{"arch": "vit", "mlp_ratio": 3, "parallel_block": false, "shared_expert": true, "optimizer": "muon", "ema_decay": 0.99, "steps": 7500}
Rows from expert 1 of block 9, named by matrix and row number. Rows with one number belong to one neuron. Each number is 500 + 50 x the weight over its row's rms, rounded and kept within 0 to 999. All counts start at 0. Numbers have three digits each. After the name is the row's rms in percent of the matrix's.
# up: expert up (model.blocks.9.mlp.up, 4x32x160), inputs 80-159
# down: expert down (model.blocks.9.mlp.down, 4x160x32, transposed), outputs 80-159
up.0 120:526533457448513471472437545458390540513547532535358507517488523542508522498550448561483535552437532513570422521616482498556480541555463513521566515481480548477558504543518538533560482534457483491543465478436520469457517477475453596408574492
down.0 114:515541456528476510442477523449499504521438542492475457590557468498541505498424469469438473568596459506557443564458560409544551547550466559477477523437461584402496521440478442597532509487443564483483541461430496551473483507522481602377528383
up.1 058:447512515490512480424545583500429563506531559542518457515529480582499460519547534507433379505495557474459434489523412486519524471493544463539527461589535451466471460551501403477622490518488425473482478519499536484613480433447464691442506455
down.1 075:443444523506485486572519552516443462453476514440571524433476554417570536424509485467531480516413382555535469513505549551413581582457534468590400517526467524575537489580522461549448474509478501549523576435508484551491529488541530487598439540
up.2 104:542488494510518492484456463531492501499539489418486517498534496515481548506436561532478504448551491472421460477504501519458488429475443551417572488482550489441521519447529456524533565467498481505450488514528523448593465454526492732354529518
down.2 106:495499463501555564491550381482602475455497514543493472470493522465498474453522428489473544600537523504501507531490526546451644543470576470538504445460542531527475472527435523573471442580541541486483492409478552560534572538423496474569474571
up.3 104:497523464484534538474515469609462416506394529464466544566545461461523552512478448429473476601543548546470472515539529531388445497548494541505547515463523549465443499542557439526487386479528623429530489482513464587494552527426505644514397417
down.3 106:502537498448487487475501439533441491470481559566454507490499500524469592422526452423457542478521486493425467488441346501405540552534543480491611512480571520452440559479523505535521547574517503503486561517450476482563550603510521600478514500
up.4 094:435531551478479459426511598508487505513544526501453453668498512524452507518528427534479475536477538488484523461583482511530484507626392531519515545609527569469540556499456523504452526478566501532472567513468493489505480477541466580484479523
down.4 117:438525516457531469516467401530476469489470520465506435482460433520639458554526538439479566599418424457547544461447440483586475453498508461566456473510478539544523486459468576574410605469473484494523564461442525532449470573550603420527406523
up.5 117:574509536459523558450476554457478593538447566500477539500493537527502528498514502494467474482518569522529530517535494398363547473540546543514606544516431470483480581496504541502491440466514486449493528594495464454538443513524455594482546487
down.5 114:508499474455505529458522371434597551477485522491485451528488484443503423554473516498543595611522517479499602496477477523381521456602491448394562599497500463430555478506495496494488470544491569573513434572547434531452517450554473600485512574
up.6 136:506434616554535573456457499532451492515540471524476444502484507478429558513428491525421439439506606455538562517512496508518565516540492489516560457508485557526512441601473490447424381546515554502478477491508487419510449443385425565512523528
down.6 120:422476542489599467552457438512508492452510561432425410519449480486527496572497475439444520517566390474471500489547628522449533480524504516535504597463433536574497491548455575482486496459540508461514482426445446613488456622541561448553397542
up.7 121:548472480502502487424590599532504476542469531485476486564455424594492534459521431571556560526514500464523496444551520481507468454510491423581520446580492483508373474578547445432552522432573506504507561504465528485535479470546491594513485527
down.7 110:504524470513478550496515395528456426487463413585531543473515457527487570491524452479447492501522542517552476441461478487548454501564538475491537480482501517622563498528551517507431535552522480515471536560520402617510550591421474536488455566
up.8 084:563503561575503502443531437451529558512497503579473431459500488535489516445530343505523457474561424551551429468460485571486536549439469474480482587490451458475503499434509539441570441459453422497566482471464528510515529492571521539551487544
down.8 084:539501550480538522524555449445536537461511463466509411594533549571543520506479439606432477460551552456574459516511562496516445590526430570467632564469586527435503530433496463523514543548464464488457457522422562564497506506421421464466503471
up.9 068:495574557505525447517436540452479453410475500568447470509579444546526630493454541519574468478493585507476470536471612525449439537518527572532503521547517525478508455567515549533539517439485490546540457377598438463455504471469451583508522406
down.9 086:555495567438475511500500472524516511484527439557574397499507505538453471458546462489556501504471462527601572525462536559400494495506501564545529470431450538456517464468403504476448599483469486494432566486502537505444446528491473430460536421
up.10 088:506474491429463571456466599461479482617523522558453534453446471476430494458514377469542531507413508479493511643499528429539397495587565504533507515486481503520479458514534495464467503522423472501476479465450518457399513369475465625552512518
down.10 082:539439479447518479525557408426477495551497477437512515571487505488482459550471535439511493461518592450516494483575445555511512500521502479466533537397514489465463540460422623434431463547442573466510432518445437519495526472427603413599496521
up.11 108:566468574483519508448554497527482434467513530507475510475462539538433555456566523500565557486552494523499437524532484461315555434422521427510640488508503474499396470485472526479514481501525483415474484526533545474560501564529444593532473483
down.11 119:599487530477435527433499490594484471513502495419558477535521557516421541453610409485558516514546531443566464496547449545498552453477574583503519560514496521606484424491561501426591520581502444486532564540504412539416452556393456576542438584
up.12 069:471547430476406492497512536443512500549500490499516461512479555511492518471532411462455390444616557543483498492433593486575536553414532531580455506502447508524474541555568513470556448588512445499456488554485527478535501518518433612525531489
down.12 075:418428482461523524537593454490514430437559475398610516396502505475554533471439455538553434570446417494527583442515483502500552508562521506514550476469492544482516501634472446478454499484364571543467389496462454534573486529537498528557466485
up.13 063:505447509522512528516478585493438505527456466504484549524509555468532527544479528557493439479512505491459444546500503547577462487475461508454560369612620504505476537599496503362492455507612409432484456496589453488473544460460523625547457569
down.13 061:467510594454515552469479491534472591488462431440458462597529477498444493542490478434454509495471483502528530475456461496436497492594508424455458447423537428432509544567543486405578465537458547487547412501453557514577482564513405468466557452
up.14 092:535450472414513585451456562481395450574433542534554516508531467578476476479577566476541455488475559616459496495554543476371511533579565544484554546486401532573477595520536420491463510488525467441551463477468519464452443520424432615476484521
down.14 107:560559488580546500540486505560510579464543434504509533504417524491494577529499490568453555516454453457533402539485503459396493458413450524480590516525439459380563514390530512487489494356455507438497519555520436618582530503526565563421498477
up.15 103:546543471509488481494524518476414534479515582522418461537463562464497499448515496485505530469530508458543516508542537531547455466548535435480513469620536521542511416570523491451587511425492413472465494590469550453448485582484482449506492531
down.15 096:448453517490452529540514465538526465522456420473498577469520450503503491505451398421558440517501511578417512521477555467480473509580402512537480553484445457405553534499557432324530479507486419510513607553506552495546525582501397434477465493
up.16 094:494555486538560438439521590542420484478518450608448501481522463515430539553451474555447488462503494405428489502492475522453511466511476507457513510566518457580507441671467469612519448486454435463521533485562370479521428562490485510556492471
down.16 105:426495421466468512579485445525449458553511392469539618504514524505493567527497447477508548467506523498626461496415525529542416588514529492512455529541423586450529571482594493495529564481461421473530491601498595524587585463423436438539518435