Rows from block 6 of a small image classifier, named by matrix and row number. Rows with one number belong to one neuron. Each number is 50 + 10 x the weight over its row's rms, rounded and kept within 0 to 99. All counts start at 0.
Before each neuron's rows are labels from the 100 images, of 14976, where the neuron reaches its highest value: "top examples" is what is common among them. Only what is clearly more common there than usual is listed. The data: telescope images of galaxies (Galaxy Zoo DECaLS). In brackets: how many of the 100.
# fc1: MLP up (model.blocks.6.mlp.fc1.weight, 480x160), inputs 80-159
# fc2: MLP down (model.blocks.6.mlp.fc2.weight, 160x480, transposed), outputs 80-159

top examples: edge-on disk: no (51); spiral arms: yes (44)
fc1.51:61 46 65 62 48 44 70 38 37 68 45 59 52 39 51 46 56 43 61 39 27 55 65 61 56 39 48 66 50 50 46 46 55 30 49 52 44 45 56 49 42 47 35 44 31 41 57 67 39 53 55 56 60 46 75 56 44 40 49 68 63 59 39 61 51 41 42 61 64 41 54 71 53 54 59 42 71 47 46 37
fc2.51:58 82 43 53 59 55 57 51 46 39 41 51 54 49 57 50 45 77 44 42 30 49 36 51 38 60 50 62 61 61 46 52 48 60 47 44 51 60 47 48 42 49 48 46 37 45 44 35 40 51 52 32 50 38 56 68 56 39 48 64 28 55 43 55 63 47 53 55 44 33 46 39 57 25 48 54 68 63 50 52

top examples: roundness: round (45)
fc1.390:35 51 55 54 41 48 20 49 29 54 53 52 62 47 54 32 56 53 52 43 71 43 49 51 26 40 56 63 53 65 47 48 46 71 42 45 65 41 54 45 54 44 48 45 31 50 47 44 38 41 58 57 64 43 58 46 51 41 50 45 60 69 49 51 54 36 44 52 48 66 65 35 62 54 48 52 60 42 49 46
fc2.390:69 62 49 42 48 53 59 50 70 46 64 48 45 39 52 42 49 51 51 57 61 52 60 63 62 56 53 54 42 38 48 32 55 44 47 62 60 57 48 37 44 58 58 54 62 56 61 47 55 41 38 52 38 50 36 62 55 51 73 55 33 41 49 51 53 40 41 56 41 42 45 48 45 63 34 46 40 34 43 62

top examples: roundness: cigar-shaped (30)
fc1.407:60 49 44 49 51 56 32 43 57 58 48 50 66 76 47 29 46 48 50 47 49 61 41 40 52 60 52 45 57 45 48 51 45 53 65 40 52 33 43 48 48 37 47 50 55 54 50 49 47 39 61 44 51 30 53 52 57 48 46 52 52 53 47 45 48 65 63 70 55 65 37 54 34 59 45 44 69 36 66 61
fc2.407:51 61 65 67 64 43 51 26 42 50 44 43 55 60 60 54 48 36 41 49 45 56 51 33 57 49 47 49 48 58 36 46 48 63 56 53 66 48 44 37 47 39 66 63 51 61 49 73 58 32 60 52 34 31 54 43 28 52 33 50 45 58 53 49 61 59 59 45 40 53 78 40 59 52 50 53 57 68 30 55

top examples: edge-on disk: yes (26)
fc1.479:52 55 61 46 39 54 52 34 55 43 54 63 32 61 40 61 44 42 51 65 43 53 49 40 38 40 54 47 54 46 56 48 43 56 52 45 45 32 38 43 51 37 59 41 45 60 57 35 52 49 41 49 45 43 51 75 33 67 53 60 46 51 48 56 46 43 49 35 39 47 43 64 53 45 62 53 58 60 60 54
fc2.479:58 46 44 62 48 51 48 39 58 56 44 30 35 62 41 42 66 17 65 51 49 52 52 61 44 29 41 40 44 51 66 46 40 46 35 39 36 61 46 50 31 46 51 44 56 51 47 51 50 52 59 46 42 40 40 47 53 64 33 56 51 48 39 59 47 45 59 45 69 56 65 60 28 40 51 51 60 35 52 54

top examples: edge-on disk: no (62); shape: featured or disk (62); spiral arms: yes (54)
fc1.223:31 40 54 49 47 46 38 38 25 64 48 43 55 40 54 64 31 52 50 47 57 50 52 67 57 40 47 38 48 61 65 50 60 58 49 52 62 50 50 56 24 57 28 48 55 44 36 67 53 50 56 50 30 63 48 60 50 60 42 63 44 35 60 66 63 47 46 41 59 54 50 47 65 40 39 51 76 50 41 46
fc2.223:43 52 48 38 46 50 51 56 41 48 45 58 52 56 44 31 58 56 27 48 36 60 57 47 55 55 50 47 48 58 51 59 32 30 37 63 44 39 50 50 38 59 50 30 52 53 47 32 49 49 44 47 33 62 47 68 44 33 56 42 45 59 49 41 54 46 38 77 54 58 44 53 30 63 59 60 43 54 71 64

top examples: shape: featured or disk (65); edge-on disk: no (59); spiral arms: yes (42)
fc1.100:43 49 57 60 29 57 39 41 55 55 62 42 60 45 73 47 52 56 62 44 38 50 55 31 60 50 62 58 62 26 42 47 44 55 41 58 56 41 47 39 37 38 57 71 52 32 44 46 49 43 39 52 54 61 56 49 57 53 42 48 49 46 64 45 50 55 60 44 49 74 44 41 42 54 60 52 81 38 48 60
fc2.100:44 50 51 43 58 36 50 55 70 62 46 37 44 45 55 62 49 50 42 52 58 45 54 51 60 66 38 58 52 48 53 43 66 44 69 53 51 64 48 42 75 60 58 60 60 52 31 55 44 62 47 34 47 53 59 64 48 55 55 57 53 60 45 54 55 39 50 53 18 50 37 56 40 57 38 57 23 51 44 63

top examples: edge-on disk: no (56); spiral arms: yes (43)
fc1.79:52 42 72 61 49 54 36 38 54 65 55 39 60 51 48 53 61 46 37 49 49 57 43 66 60 41 48 54 45 54 51 59 53 61 42 33 51 50 43 28 63 52 68 52 62 44 42 41 34 43 64 41 49 38 55 35 46 40 40 47 35 47 58 53 51 63 48 52 47 39 67 49 38 68 55 43 59 37 37 70
fc2.79:47 59 61 59 39 50 56 46 39 56 59 52 27 50 68 58 52 51 43 42 42 47 57 51 49 47 30 62 72 52 47 38 64 41 64 58 42 50 52 27 49 49 50 45 51 55 56 34 53 61 55 43 57 57 37 50 40 48 59 61 68 33 36 73 43 38 35 57 50 48 37 46 71 65 54 54 54 58 36 64

top examples: spiral arms: yes (40)
fc1.440:47 35 51 50 37 52 39 42 55 50 42 50 58 41 39 54 43 62 57 46 45 47 52 40 45 58 51 54 40 45 53 51 60 63 47 57 47 45 56 45 32 33 39 65 42 40 60 71 41 59 33 52 38 61 69 73 51 62 46 44 42 57 38 49 32 53 40 36 64 43 50 56 62 47 40 40 80 52 35 68
fc2.440:37 50 43 60 53 59 30 53 32 51 49 68 65 58 66 44 62 67 44 64 46 38 47 52 54 59 41 35 66 72 26 42 35 30 44 48 32 59 69 38 44 52 54 49 47 38 38 51 56 52 35 35 61 48 39 54 37 58 45 49 62 48 44 42 60 62 47 62 61 50 38 48 28 52 67 58 41 31 40 62

top examples: roundness: cigar-shaped (30)
fc1.126:56 38 39 56 51 53 36 61 42 40 67 52 48 62 43 47 46 71 65 60 74 44 46 41 51 60 41 49 45 38 58 39 62 42 52 61 44 46 47 48 56 52 54 50 49 46 57 43 40 35 62 69 71 40 43 56 64 64 27 51 36 37 64 38 44 59 46 53 67 48 56 42 33 60 44 72 62 51 52 63
fc2.126:51 63 51 43 47 70 46 55 36 41 45 38 55 50 52 42 61 47 40 53 52 49 48 47 29 54 41 39 63 56 46 48 46 54 53 49 47 58 52 61 47 55 44 52 50 46 37 64 56 46 57 41 40 60 53 47 42 39 28 56 61 58 35 48 58 55 48 52 30 52 37 59 34 44 57 52 49 66 53 43

top examples: roundness: cigar-shaped (38); edge-on disk: yes (29)
fc1.4:63 46 39 68 26 56 62 27 47 72 42 51 31 43 44 54 47 50 41 57 63 65 49 36 44 51 58 49 37 48 40 56 36 53 48 63 63 48 43 44 50 76 43 45 46 32 63 52 56 46 33 61 45 45 51 55 64 55 72 56 65 62 36 44 49 65 46 53 52 56 54 60 52 65 57 45 55 42 49 61
fc2.4:53 64 49 53 67 58 46 30 33 43 68 52 62 47 47 38 58 46 49 31 44 54 39 43 45 46 50 52 41 55 74 48 57 27 35 40 55 60 45 46 57 41 45 49 70 65 44 53 56 45 44 44 64 58 50 62 40 55 44 40 44 36 64 69 49 37 32 45 59 58 49 47 43 42 48 41 63 60 46 53

top examples: roundness: round (55)
fc1.137:59 61 17 52 36 38 57 47 57 45 55 61 56 62 44 41 72 37 55 58 49 34 66 40 63 51 50 66 51 47 49 61 44 68 47 35 51 48 65 55 52 53 47 53 58 42 56 38 64 42 31 58 55 53 49 35 60 71 49 38 38 42 57 49 44 45 48 40 63 33 57 59 44 59 45 48 67 35 41 59
fc2.137:33 48 70 30 60 61 44 46 57 49 62 30 48 33 41 51 53 33 48 52 44 61 28 54 58 42 62 53 54 60 80 44 63 41 43 63 67 63 43 25 38 50 47 58 46 48 50 55 50 33 54 42 45 47 55 75 46 34 56 49 62 53 51 72 66 34 39 46 51 57 42 52 44 57 35 48 32 64 54 33

top examples: roundness: round (49)
fc1.469:48 42 32 43 54 42 42 31 21 51 39 47 64 49 52 53 54 63 41 38 50 41 24 54 68 44 59 66 43 49 61 45 42 52 50 46 54 48 46 57 55 46 49 39 58 74 62 48 37 52 61 42 50 44 49 47 53 58 52 38 51 60 47 50 51 66 76 52 69 53 49 57 67 50 41 44 53 44 63 39
fc2.469:62 39 45 48 59 57 45 47 47 49 50 66 58 55 43 54 48 62 33 48 50 69 57 52 33 48 35 56 34 33 48 43 30 44 45 42 69 46 51 49 50 72 46 44 69 53 58 59 53 35 43 65 50 48 62 51 49 50 66 63 46 42 74 45 48 32 42 45 39 36 54 45 27 51 61 52 49 39 48 41

top examples: edge-on disk: no (51); spiral arms: yes (42)
fc1.459:52 40 55 44 43 57 56 32 25 63 58 47 44 44 56 50 35 37 55 50 49 52 41 61 40 48 66 46 37 50 55 60 70 69 49 52 64 57 51 47 32 71 45 56 42 46 43 59 58 53 43 62 43 64 57 64 48 56 46 57 49 43 42 51 44 48 49 38 68 49 51 55 56 55 38 35 63 51 47 39
fc2.459:46 58 38 53 57 39 59 53 60 40 51 48 48 51 53 45 41 54 27 55 54 51 61 38 49 47 67 51 52 62 25 52 43 26 36 48 64 42 53 48 30 49 42 42 59 48 32 66 45 51 47 45 45 58 38 57 44 45 58 44 45 51 59 51 50 40 40 63 51 42 47 53 51 43 55 53 64 56 55 67

top examples: edge-on disk: no (52); spiral arms: yes (43)
fc1.385:27 46 40 40 54 56 40 45 34 59 53 60 44 41 54 63 62 64 48 48 49 50 63 54 48 54 47 42 49 75 52 56 59 44 48 45 51 31 45 51 27 58 48 49 45 46 37 64 44 66 47 38 55 59 45 66 37 56 26 56 42 54 45 52 55 58 47 54 60 53 35 40 51 44 39 44 74 48 40 56
fc2.385:51 34 52 63 54 37 60 33 44 52 51 62 60 63 52 39 57 39 37 44 45 50 50 49 50 57 56 56 44 61 27 54 31 28 39 65 75 42 52 52 71 45 42 67 44 44 31 54 44 53 35 59 43 55 54 59 46 44 34 40 48 44 58 47 54 35 44 52 52 57 51 53 46 55 43 52 56 50 66 46

top examples: shape: featured or disk (60); edge-on disk: no (59); spiral arms: yes (48)
fc1.84:56 50 51 58 51 68 57 57 47 68 41 54 49 56 61 37 55 46 59 50 60 70 45 33 61 50 52 51 37 59 34 44 53 53 31 39 51 60 52 43 50 27 55 67 69 63 54 41 48 43 58 37 45 45 60 46 58 51 43 53 49 61 59 48 50 57 46 51 62 56 31 43 55 46 48 47 61 37 44 44
fc2.84:65 43 59 47 61 63 47 52 57 41 52 42 51 34 58 49 45 47 19 58 58 52 67 57 40 49 40 45 61 58 67 40 67 43 45 37 64 67 43 64 49 55 55 56 41 28 53 58 52 58 66 51 51 49 38 48 46 58 67 56 57 45 58 42 57 68 40 52 39 47 24 49 49 47 51 41 49 49 35 31

top examples: edge-on disk: yes (31)
fc1.447:63 27 36 46 60 48 47 62 39 36 57 64 59 60 35 17 44 45 33 57 47 42 68 53 67 56 57 44 40 41 30 42 41 32 50 42 65 47 41 48 41 62 50 50 61 63 47 67 53 53 55 55 69 32 40 32 62 61 44 58 47 59 51 41 64 51 59 53 44 47 59 58 43 47 53 63 67 45 57 49
fc2.447:44 60 36 52 59 44 48 48 21 50 45 61 39 40 50 55 57 80 45 53 19 36 49 59 34 52 32 56 59 42 41 56 61 50 40 53 51 49 56 49 32 55 52 41 41 44 40 55 54 55 66 36 34 60 61 57 46 50 41 51 59 60 40 42 54 52 34 50 41 58 51 58 50 40 38 58 64 53 47 66

top examples: edge-on disk: yes (26); roundness: cigar-shaped (26)
fc1.356:42 55 47 54 53 68 27 49 39 30 38 34 46 38 45 68 56 55 47 62 52 67 42 54 46 55 53 52 51 46 58 39 48 52 66 63 68 44 54 61 58 26 36 60 61 58 50 56 54 56 42 49 47 46 56 51 68 41 48 43 50 54 36 37 47 62 48 70 68 47 52 53 36 39 46 42 67 46 59 64
fc2.356:48 43 51 52 58 40 51 44 56 46 53 65 44 55 40 34 51 40 59 59 54 34 44 50 53 45 45 48 52 56 48 56 53 55 50 50 53 46 58 53 55 73 59 66 44 66 52 56 39 26 63 69 52 65 54 59 45 39 61 43 59 52 60 60 47 53 63 45 33 42 53 34 49 70 52 41 50 60 38 65

top examples: edge-on disk: no (54); spiral arms: yes (42)
fc1.41:35 48 77 65 60 53 70 58 41 43 40 47 50 56 67 43 49 51 66 53 47 41 54 43 59 60 49 53 56 51 62 64 54 52 65 43 59 58 53 40 57 42 58 47 63 35 61 63 56 43 42 50 47 52 63 57 57 61 44 70 63 50 38 63 47 80 35 44 46 47 30 42 57 44 45 40 63 54 26 33
fc2.41:48 37 39 28 53 31 66 60 44 58 57 47 57 52 43 53 63 51 35 54 55 59 66 68 39 44 34 33 44 57 46 49 61 46 38 42 50 49 36 66 49 60 46 52 55 45 34 56 56 66 40 53 61 40 50 75 36 39 49 45 46 38 42 52 49 44 39 44 36 48 54 41 69 63 57 58 41 54 55 45

top examples: roundness: cigar-shaped (29)
fc1.433:63 36 43 45 49 51 62 47 48 42 69 48 44 45 65 50 37 59 48 68 49 49 70 39 54 46 58 60 45 38 49 50 52 35 48 40 66 43 53 30 46 57 50 32 60 28 74 51 71 56 70 53 51 46 53 66 49 59 40 53 55 45 46 48 39 62 50 40 51 61 62 36 56 41 59 45 62 43 51 45
fc2.433:55 60 44 55 45 50 50 64 41 43 52 56 38 50 64 47 63 51 45 31 40 48 40 44 54 56 40 45 49 36 66 57 42 31 36 52 55 71 48 62 35 52 55 41 54 61 60 66 35 59 48 45 52 40 43 55 51 49 60 38 40 48 44 72 62 33 56 31 55 48 47 48 50 46 55 62 51 26 38 54

top examples: roundness: round (45)
fc1.326:43 47 44 60 38 45 41 46 52 32 74 41 57 52 38 45 58 52 44 57 56 47 69 43 54 69 51 65 42 49 53 65 46 49 50 34 57 53 44 57 42 45 58 52 75 44 39 26 50 49 57 54 38 51 43 32 47 36 59 39 43 42 54 45 53 48 56 53 47 47 62 59 49 37 41 52 50 40 53 34
fc2.326:41 45 61 50 53 60 48 50 56 62 50 54 34 39 55 31 40 38 54 34 51 64 43 43 44 46 54 54 50 26 58 51 53 49 53 61 57 52 51 55 62 50 35 52 60 41 53 55 39 46 56 41 50 47 56 65 48 58 44 48 54 54 51 56 36 45 44 56 47 61 52 54 48 54 55 53 34 44 43 44

top examples: edge-on disk: no (53); spiral arms: yes (43)
fc1.147:52 39 47 66 63 48 53 61 58 51 45 45 58 47 42 54 38 72 38 48 33 62 57 60 65 42 54 47 49 56 62 42 46 49 64 50 65 52 48 36 35 57 55 57 50 36 52 54 47 49 23 49 58 40 50 75 61 30 40 46 41 48 51 50 49 45 36 41 54 67 37 51 53 45 40 62 81 47 52 39
fc2.147:37 64 49 38 71 42 70 36 29 51 66 50 37 55 58 44 65 51 49 63 53 39 49 63 57 39 62 60 50 25 54 38 42 34 49 47 46 43 44 65 57 40 49 62 53 46 63 44 42 51 51 38 58 45 38 50 62 50 39 32 49 44 52 71 42 43 60 52 46 37 74 56 54 60 73 49 45 61 47 46

top examples: roundness: cigar-shaped (30)
fc1.12:66 35 46 57 57 39 33 39 49 39 50 62 53 52 49 25 40 52 41 57 50 67 51 38 50 33 34 49 57 44 54 38 60 42 53 44 46 33 53 69 49 67 64 35 39 56 45 58 50 50 44 45 63 54 54 55 64 53 40 66 37 63 51 36 72 43 57 46 45 58 41 45 48 57 47 56 59 43 36 70
fc2.12:41 52 56 44 55 60 55 42 29 57 48 37 49 50 54 68 47 59 42 51 45 47 53 50 36 44 32 58 58 66 62 46 60 72 53 39 52 44 50 49 31 49 56 70 46 58 40 72 37 37 63 44 24 55 42 59 45 53 39 50 58 69 55 60 65 34 48 45 58 46 55 55 50 28 58 49 52 56 47 43

top examples: roundness: round (43)
fc1.50:31 44 42 56 47 63 53 40 57 54 40 51 49 57 50 43 55 41 48 32 23 49 55 49 43 51 72 69 44 71 57 55 41 46 38 48 54 53 65 39 69 37 51 57 46 58 72 57 62 55 47 62 38 79 56 32 45 51 46 67 45 53 58 67 42 52 62 46 26 57 67 57 43 46 62 40 55 52 54 37
fc2.50:55 47 50 66 61 40 46 74 56 54 44 57 46 48 45 50 52 44 28 54 57 59 44 50 51 44 56 36 47 43 59 46 66 57 34 43 43 36 46 65 27 52 57 67 57 53 59 56 51 64 59 45 52 45 91 58 49 48 39 57 45 48 36 58 59 33 55 34 63 44 66 56 36 53 42 49 70 33 46 41

top examples: edge-on disk: no (57); spiral arms: yes (45)
fc1.175:36 36 59 36 45 60 52 47 42 41 39 39 73 47 38 51 59 56 42 37 34 52 59 49 39 62 49 57 61 56 42 49 60 53 49 57 59 52 40 31 28 61 41 42 55 70 64 57 42 64 67 59 55 55 49 74 62 54 70 45 47 56 59 31 53 62 60 50 65 54 48 45 66 54 37 49 58 71 54 68
fc2.175:39 55 41 42 52 46 49 50 48 57 45 64 33 52 55 35 46 44 39 33 53 56 48 52 49 44 62 49 47 51 35 53 54 48 41 48 49 50 72 32 51 51 37 46 47 26 30 69 69 40 41 48 51 56 62 47 38 40 49 58 65 46 55 61 43 53 45 45 44 40 51 47 55 51 51 47 32 62 40 47

top examples: spiral arms: yes (41)
fc1.455:52 53 47 60 42 42 55 52 24 31 37 35 52 37 54 71 49 58 65 35 51 45 29 54 51 48 59 48 56 53 66 45 72 46 53 53 44 69 74 67 56 51 53 60 50 52 63 59 52 48 58 50 41 52 58 58 44 37 38 46 40 53 51 59 54 23 40 47 59 55 58 63 42 71 38 55 70 52 52 53
fc2.455:60 42 41 45 44 66 59 54 50 46 52 37 49 53 68 49 56 31 50 63 44 63 65 27 47 56 52 55 40 59 46 38 51 45 56 48 62 55 32 32 29 47 33 57 52 47 49 59 44 17 46 52 36 48 62 43 32 63 58 49 51 65 51 49 46 70 52 35 47 49 47 56 55 39 50 48 73 46 50 62

top examples: roundness: round (43)
fc1.224:41 67 47 56 46 52 30 60 57 45 61 43 34 58 58 32 52 43 54 56 62 47 38 53 59 64 62 59 51 59 31 32 63 41 42 45 41 53 46 51 39 46 49 61 46 29 50 35 46 36 43 57 66 33 31 69 53 51 62 70 49 66 63 39 49 62 48 56 51 61 38 67 40 53 43 47 68 32 63 49
fc2.224:53 42 60 42 52 49 54 65 50 59 36 38 56 56 49 38 56 39 51 46 59 46 41 40 42 51 26 51 68 52 51 39 48 39 67 51 64 59 52 55 55 65 76 49 55 45 48 56 49 40 55 58 55 37 50 66 61 44 34 51 50 71 45 61 59 50 18 44 48 72 49 48 47 32 42 36 34 62 49 33

top examples: roundness: round (62)
fc1.411:51 45 44 41 41 64 44 58 50 61 42 52 64 39 49 50 50 68 53 47 54 50 50 52 24 57 35 77 51 32 29 70 48 66 60 66 65 39 54 46 58 32 48 51 46 50 47 64 43 55 45 66 45 38 64 58 45 47 38 57 43 48 58 58 42 43 40 34 59 63 43 55 47 56 45 55 75 55 49 63
fc2.411:70 68 48 57 61 52 44 49 36 55 35 47 41 51 66 53 62 58 50 45 52 69 62 44 57 44 54 52 51 56 43 43 57 48 56 49 44 61 39 47 51 34 50 38 47 32 45 54 59 50 42 52 57 53 51 51 54 53 77 57 52 36 56 45 51 68 60 54 53 35 29 51 36 42 58 45 48 30 47 54

top examples: roundness: round (49)
fc1.442:33 33 42 51 64 45 37 35 42 50 40 44 66 56 40 51 66 51 49 55 60 51 45 66 55 41 37 52 48 44 60 49 62 63 57 42 47 48 72 56 63 55 52 43 52 73 65 51 47 65 46 64 49 46 55 55 50 35 63 53 42 56 48 48 53 65 47 47 34 44 51 44 56 33 26 37 57 68 51 35
fc2.442:57 53 47 55 36 76 59 53 50 61 51 64 49 59 58 71 50 58 59 49 35 41 57 48 46 53 55 48 34 55 49 43 36 60 48 45 49 48 41 36 41 38 49 39 43 54 43 46 62 33 52 57 47 61 37 42 54 62 45 43 54 56 52 27 57 50 62 67 62 42 44 58 51 42 42 59 47 53 48 56

top examples: edge-on disk: no (60); shape: featured or disk (60); spiral arms: yes (48)
fc1.141:52 45 46 49 55 54 50 48 58 60 36 60 45 69 26 38 50 53 44 46 56 48 59 53 46 53 44 57 38 53 36 56 50 47 46 39 39 43 55 48 37 30 54 52 44 35 42 49 54 36 50 44 28 56 58 46 44 51 54 51 35 55 56 44 62 42 37 34 36 50 43 59 49 54 53 43 64 42 43 56
fc2.141:43 51 64 50 43 61 40 43 64 32 52 39 48 47 61 52 34 43 47 46 48 44 42 53 62 54 54 51 39 64 52 32 36 39 56 51 54 54 54 25 56 58 55 50 59 64 54 71 36 56 51 43 43 68 31 39 47 60 64 55 61 50 57 58 43 54 32 51 53 39 42 50 39 40 49 75 29 42 52 40

top examples: shape: star or artifact (27)
fc1.229:36 39 46 45 46 42 38 57 60 53 33 60 72 53 49 31 47 48 28 55 46 54 58 47 32 43 49 59 70 48 44 51 45 58 48 51 62 51 54 35 38 55 48 50 47 40 47 50 43 48 53 56 47 59 45 55 69 52 39 60 43 51 50 56 61 28 52 30 66 78 28 47 63 42 49 42 52 50 58 58
fc2.229:50 51 63 44 51 36 59 51 20 59 59 41 40 44 57 29 53 44 51 47 48 43 59 58 74 58 63 58 50 57 49 29 52 42 65 57 42 54 33 62 53 56 52 48 64 58 42 46 66 59 57 53 54 48 45 56 27 51 54 44 46 45 46 51 44 43 50 52 48 27 60 30 34 61 43 67 43 35 43 61

top examples: shape: featured or disk (68); edge-on disk: no (67); spiral arms: yes (58)
fc1.332:60 48 42 46 46 50 38 56 49 62 43 50 56 47 46 69 51 68 42 54 37 57 55 72 49 64 50 57 60 40 56 54 44 56 58 54 68 48 49 54 21 43 29 30 49 43 46 54 42 57 49 52 49 33 46 65 54 37 46 49 48 49 50 57 42 30 57 43 56 55 48 52 53 33 46 38 63 72 46 44
fc2.332:40 50 40 27 50 64 52 58 44 47 50 54 39 52 57 33 60 39 57 53 45 48 61 44 41 46 45 67 57 60 43 45 36 50 48 60 51 43 42 41 62 45 58 61 48 67 51 48 36 63 50 52 49 62 38 71 33 40 63 70 45 71 52 37 61 66 41 64 58 27 71 49 39 49 50 40 43 55 49 64

top examples: edge-on disk: yes (30); roundness: cigar-shaped (26)
fc1.119:43 62 47 67 61 61 37 53 46 48 47 54 55 41 38 27 44 53 61 68 71 49 49 50 57 47 50 43 48 64 55 55 56 43 43 51 45 51 56 46 50 53 56 63 50 46 61 41 60 28 58 59 52 43 46 40 42 43 28 60 47 59 55 45 51 46 69 66 32 54 51 40 38 51 44 83 67 49 61 60
fc2.119:44 41 51 55 60 51 59 47 26 42 43 52 46 69 33 62 55 50 49 41 39 41 38 53 46 61 58 60 64 40 28 47 48 34 58 39 61 49 53 52 46 36 44 66 54 62 47 50 44 62 43 60 53 45 62 54 58 66 49 39 65 65 52 47 42 38 28 50 38 54 51 59 52 47 44 55 56 62 48 53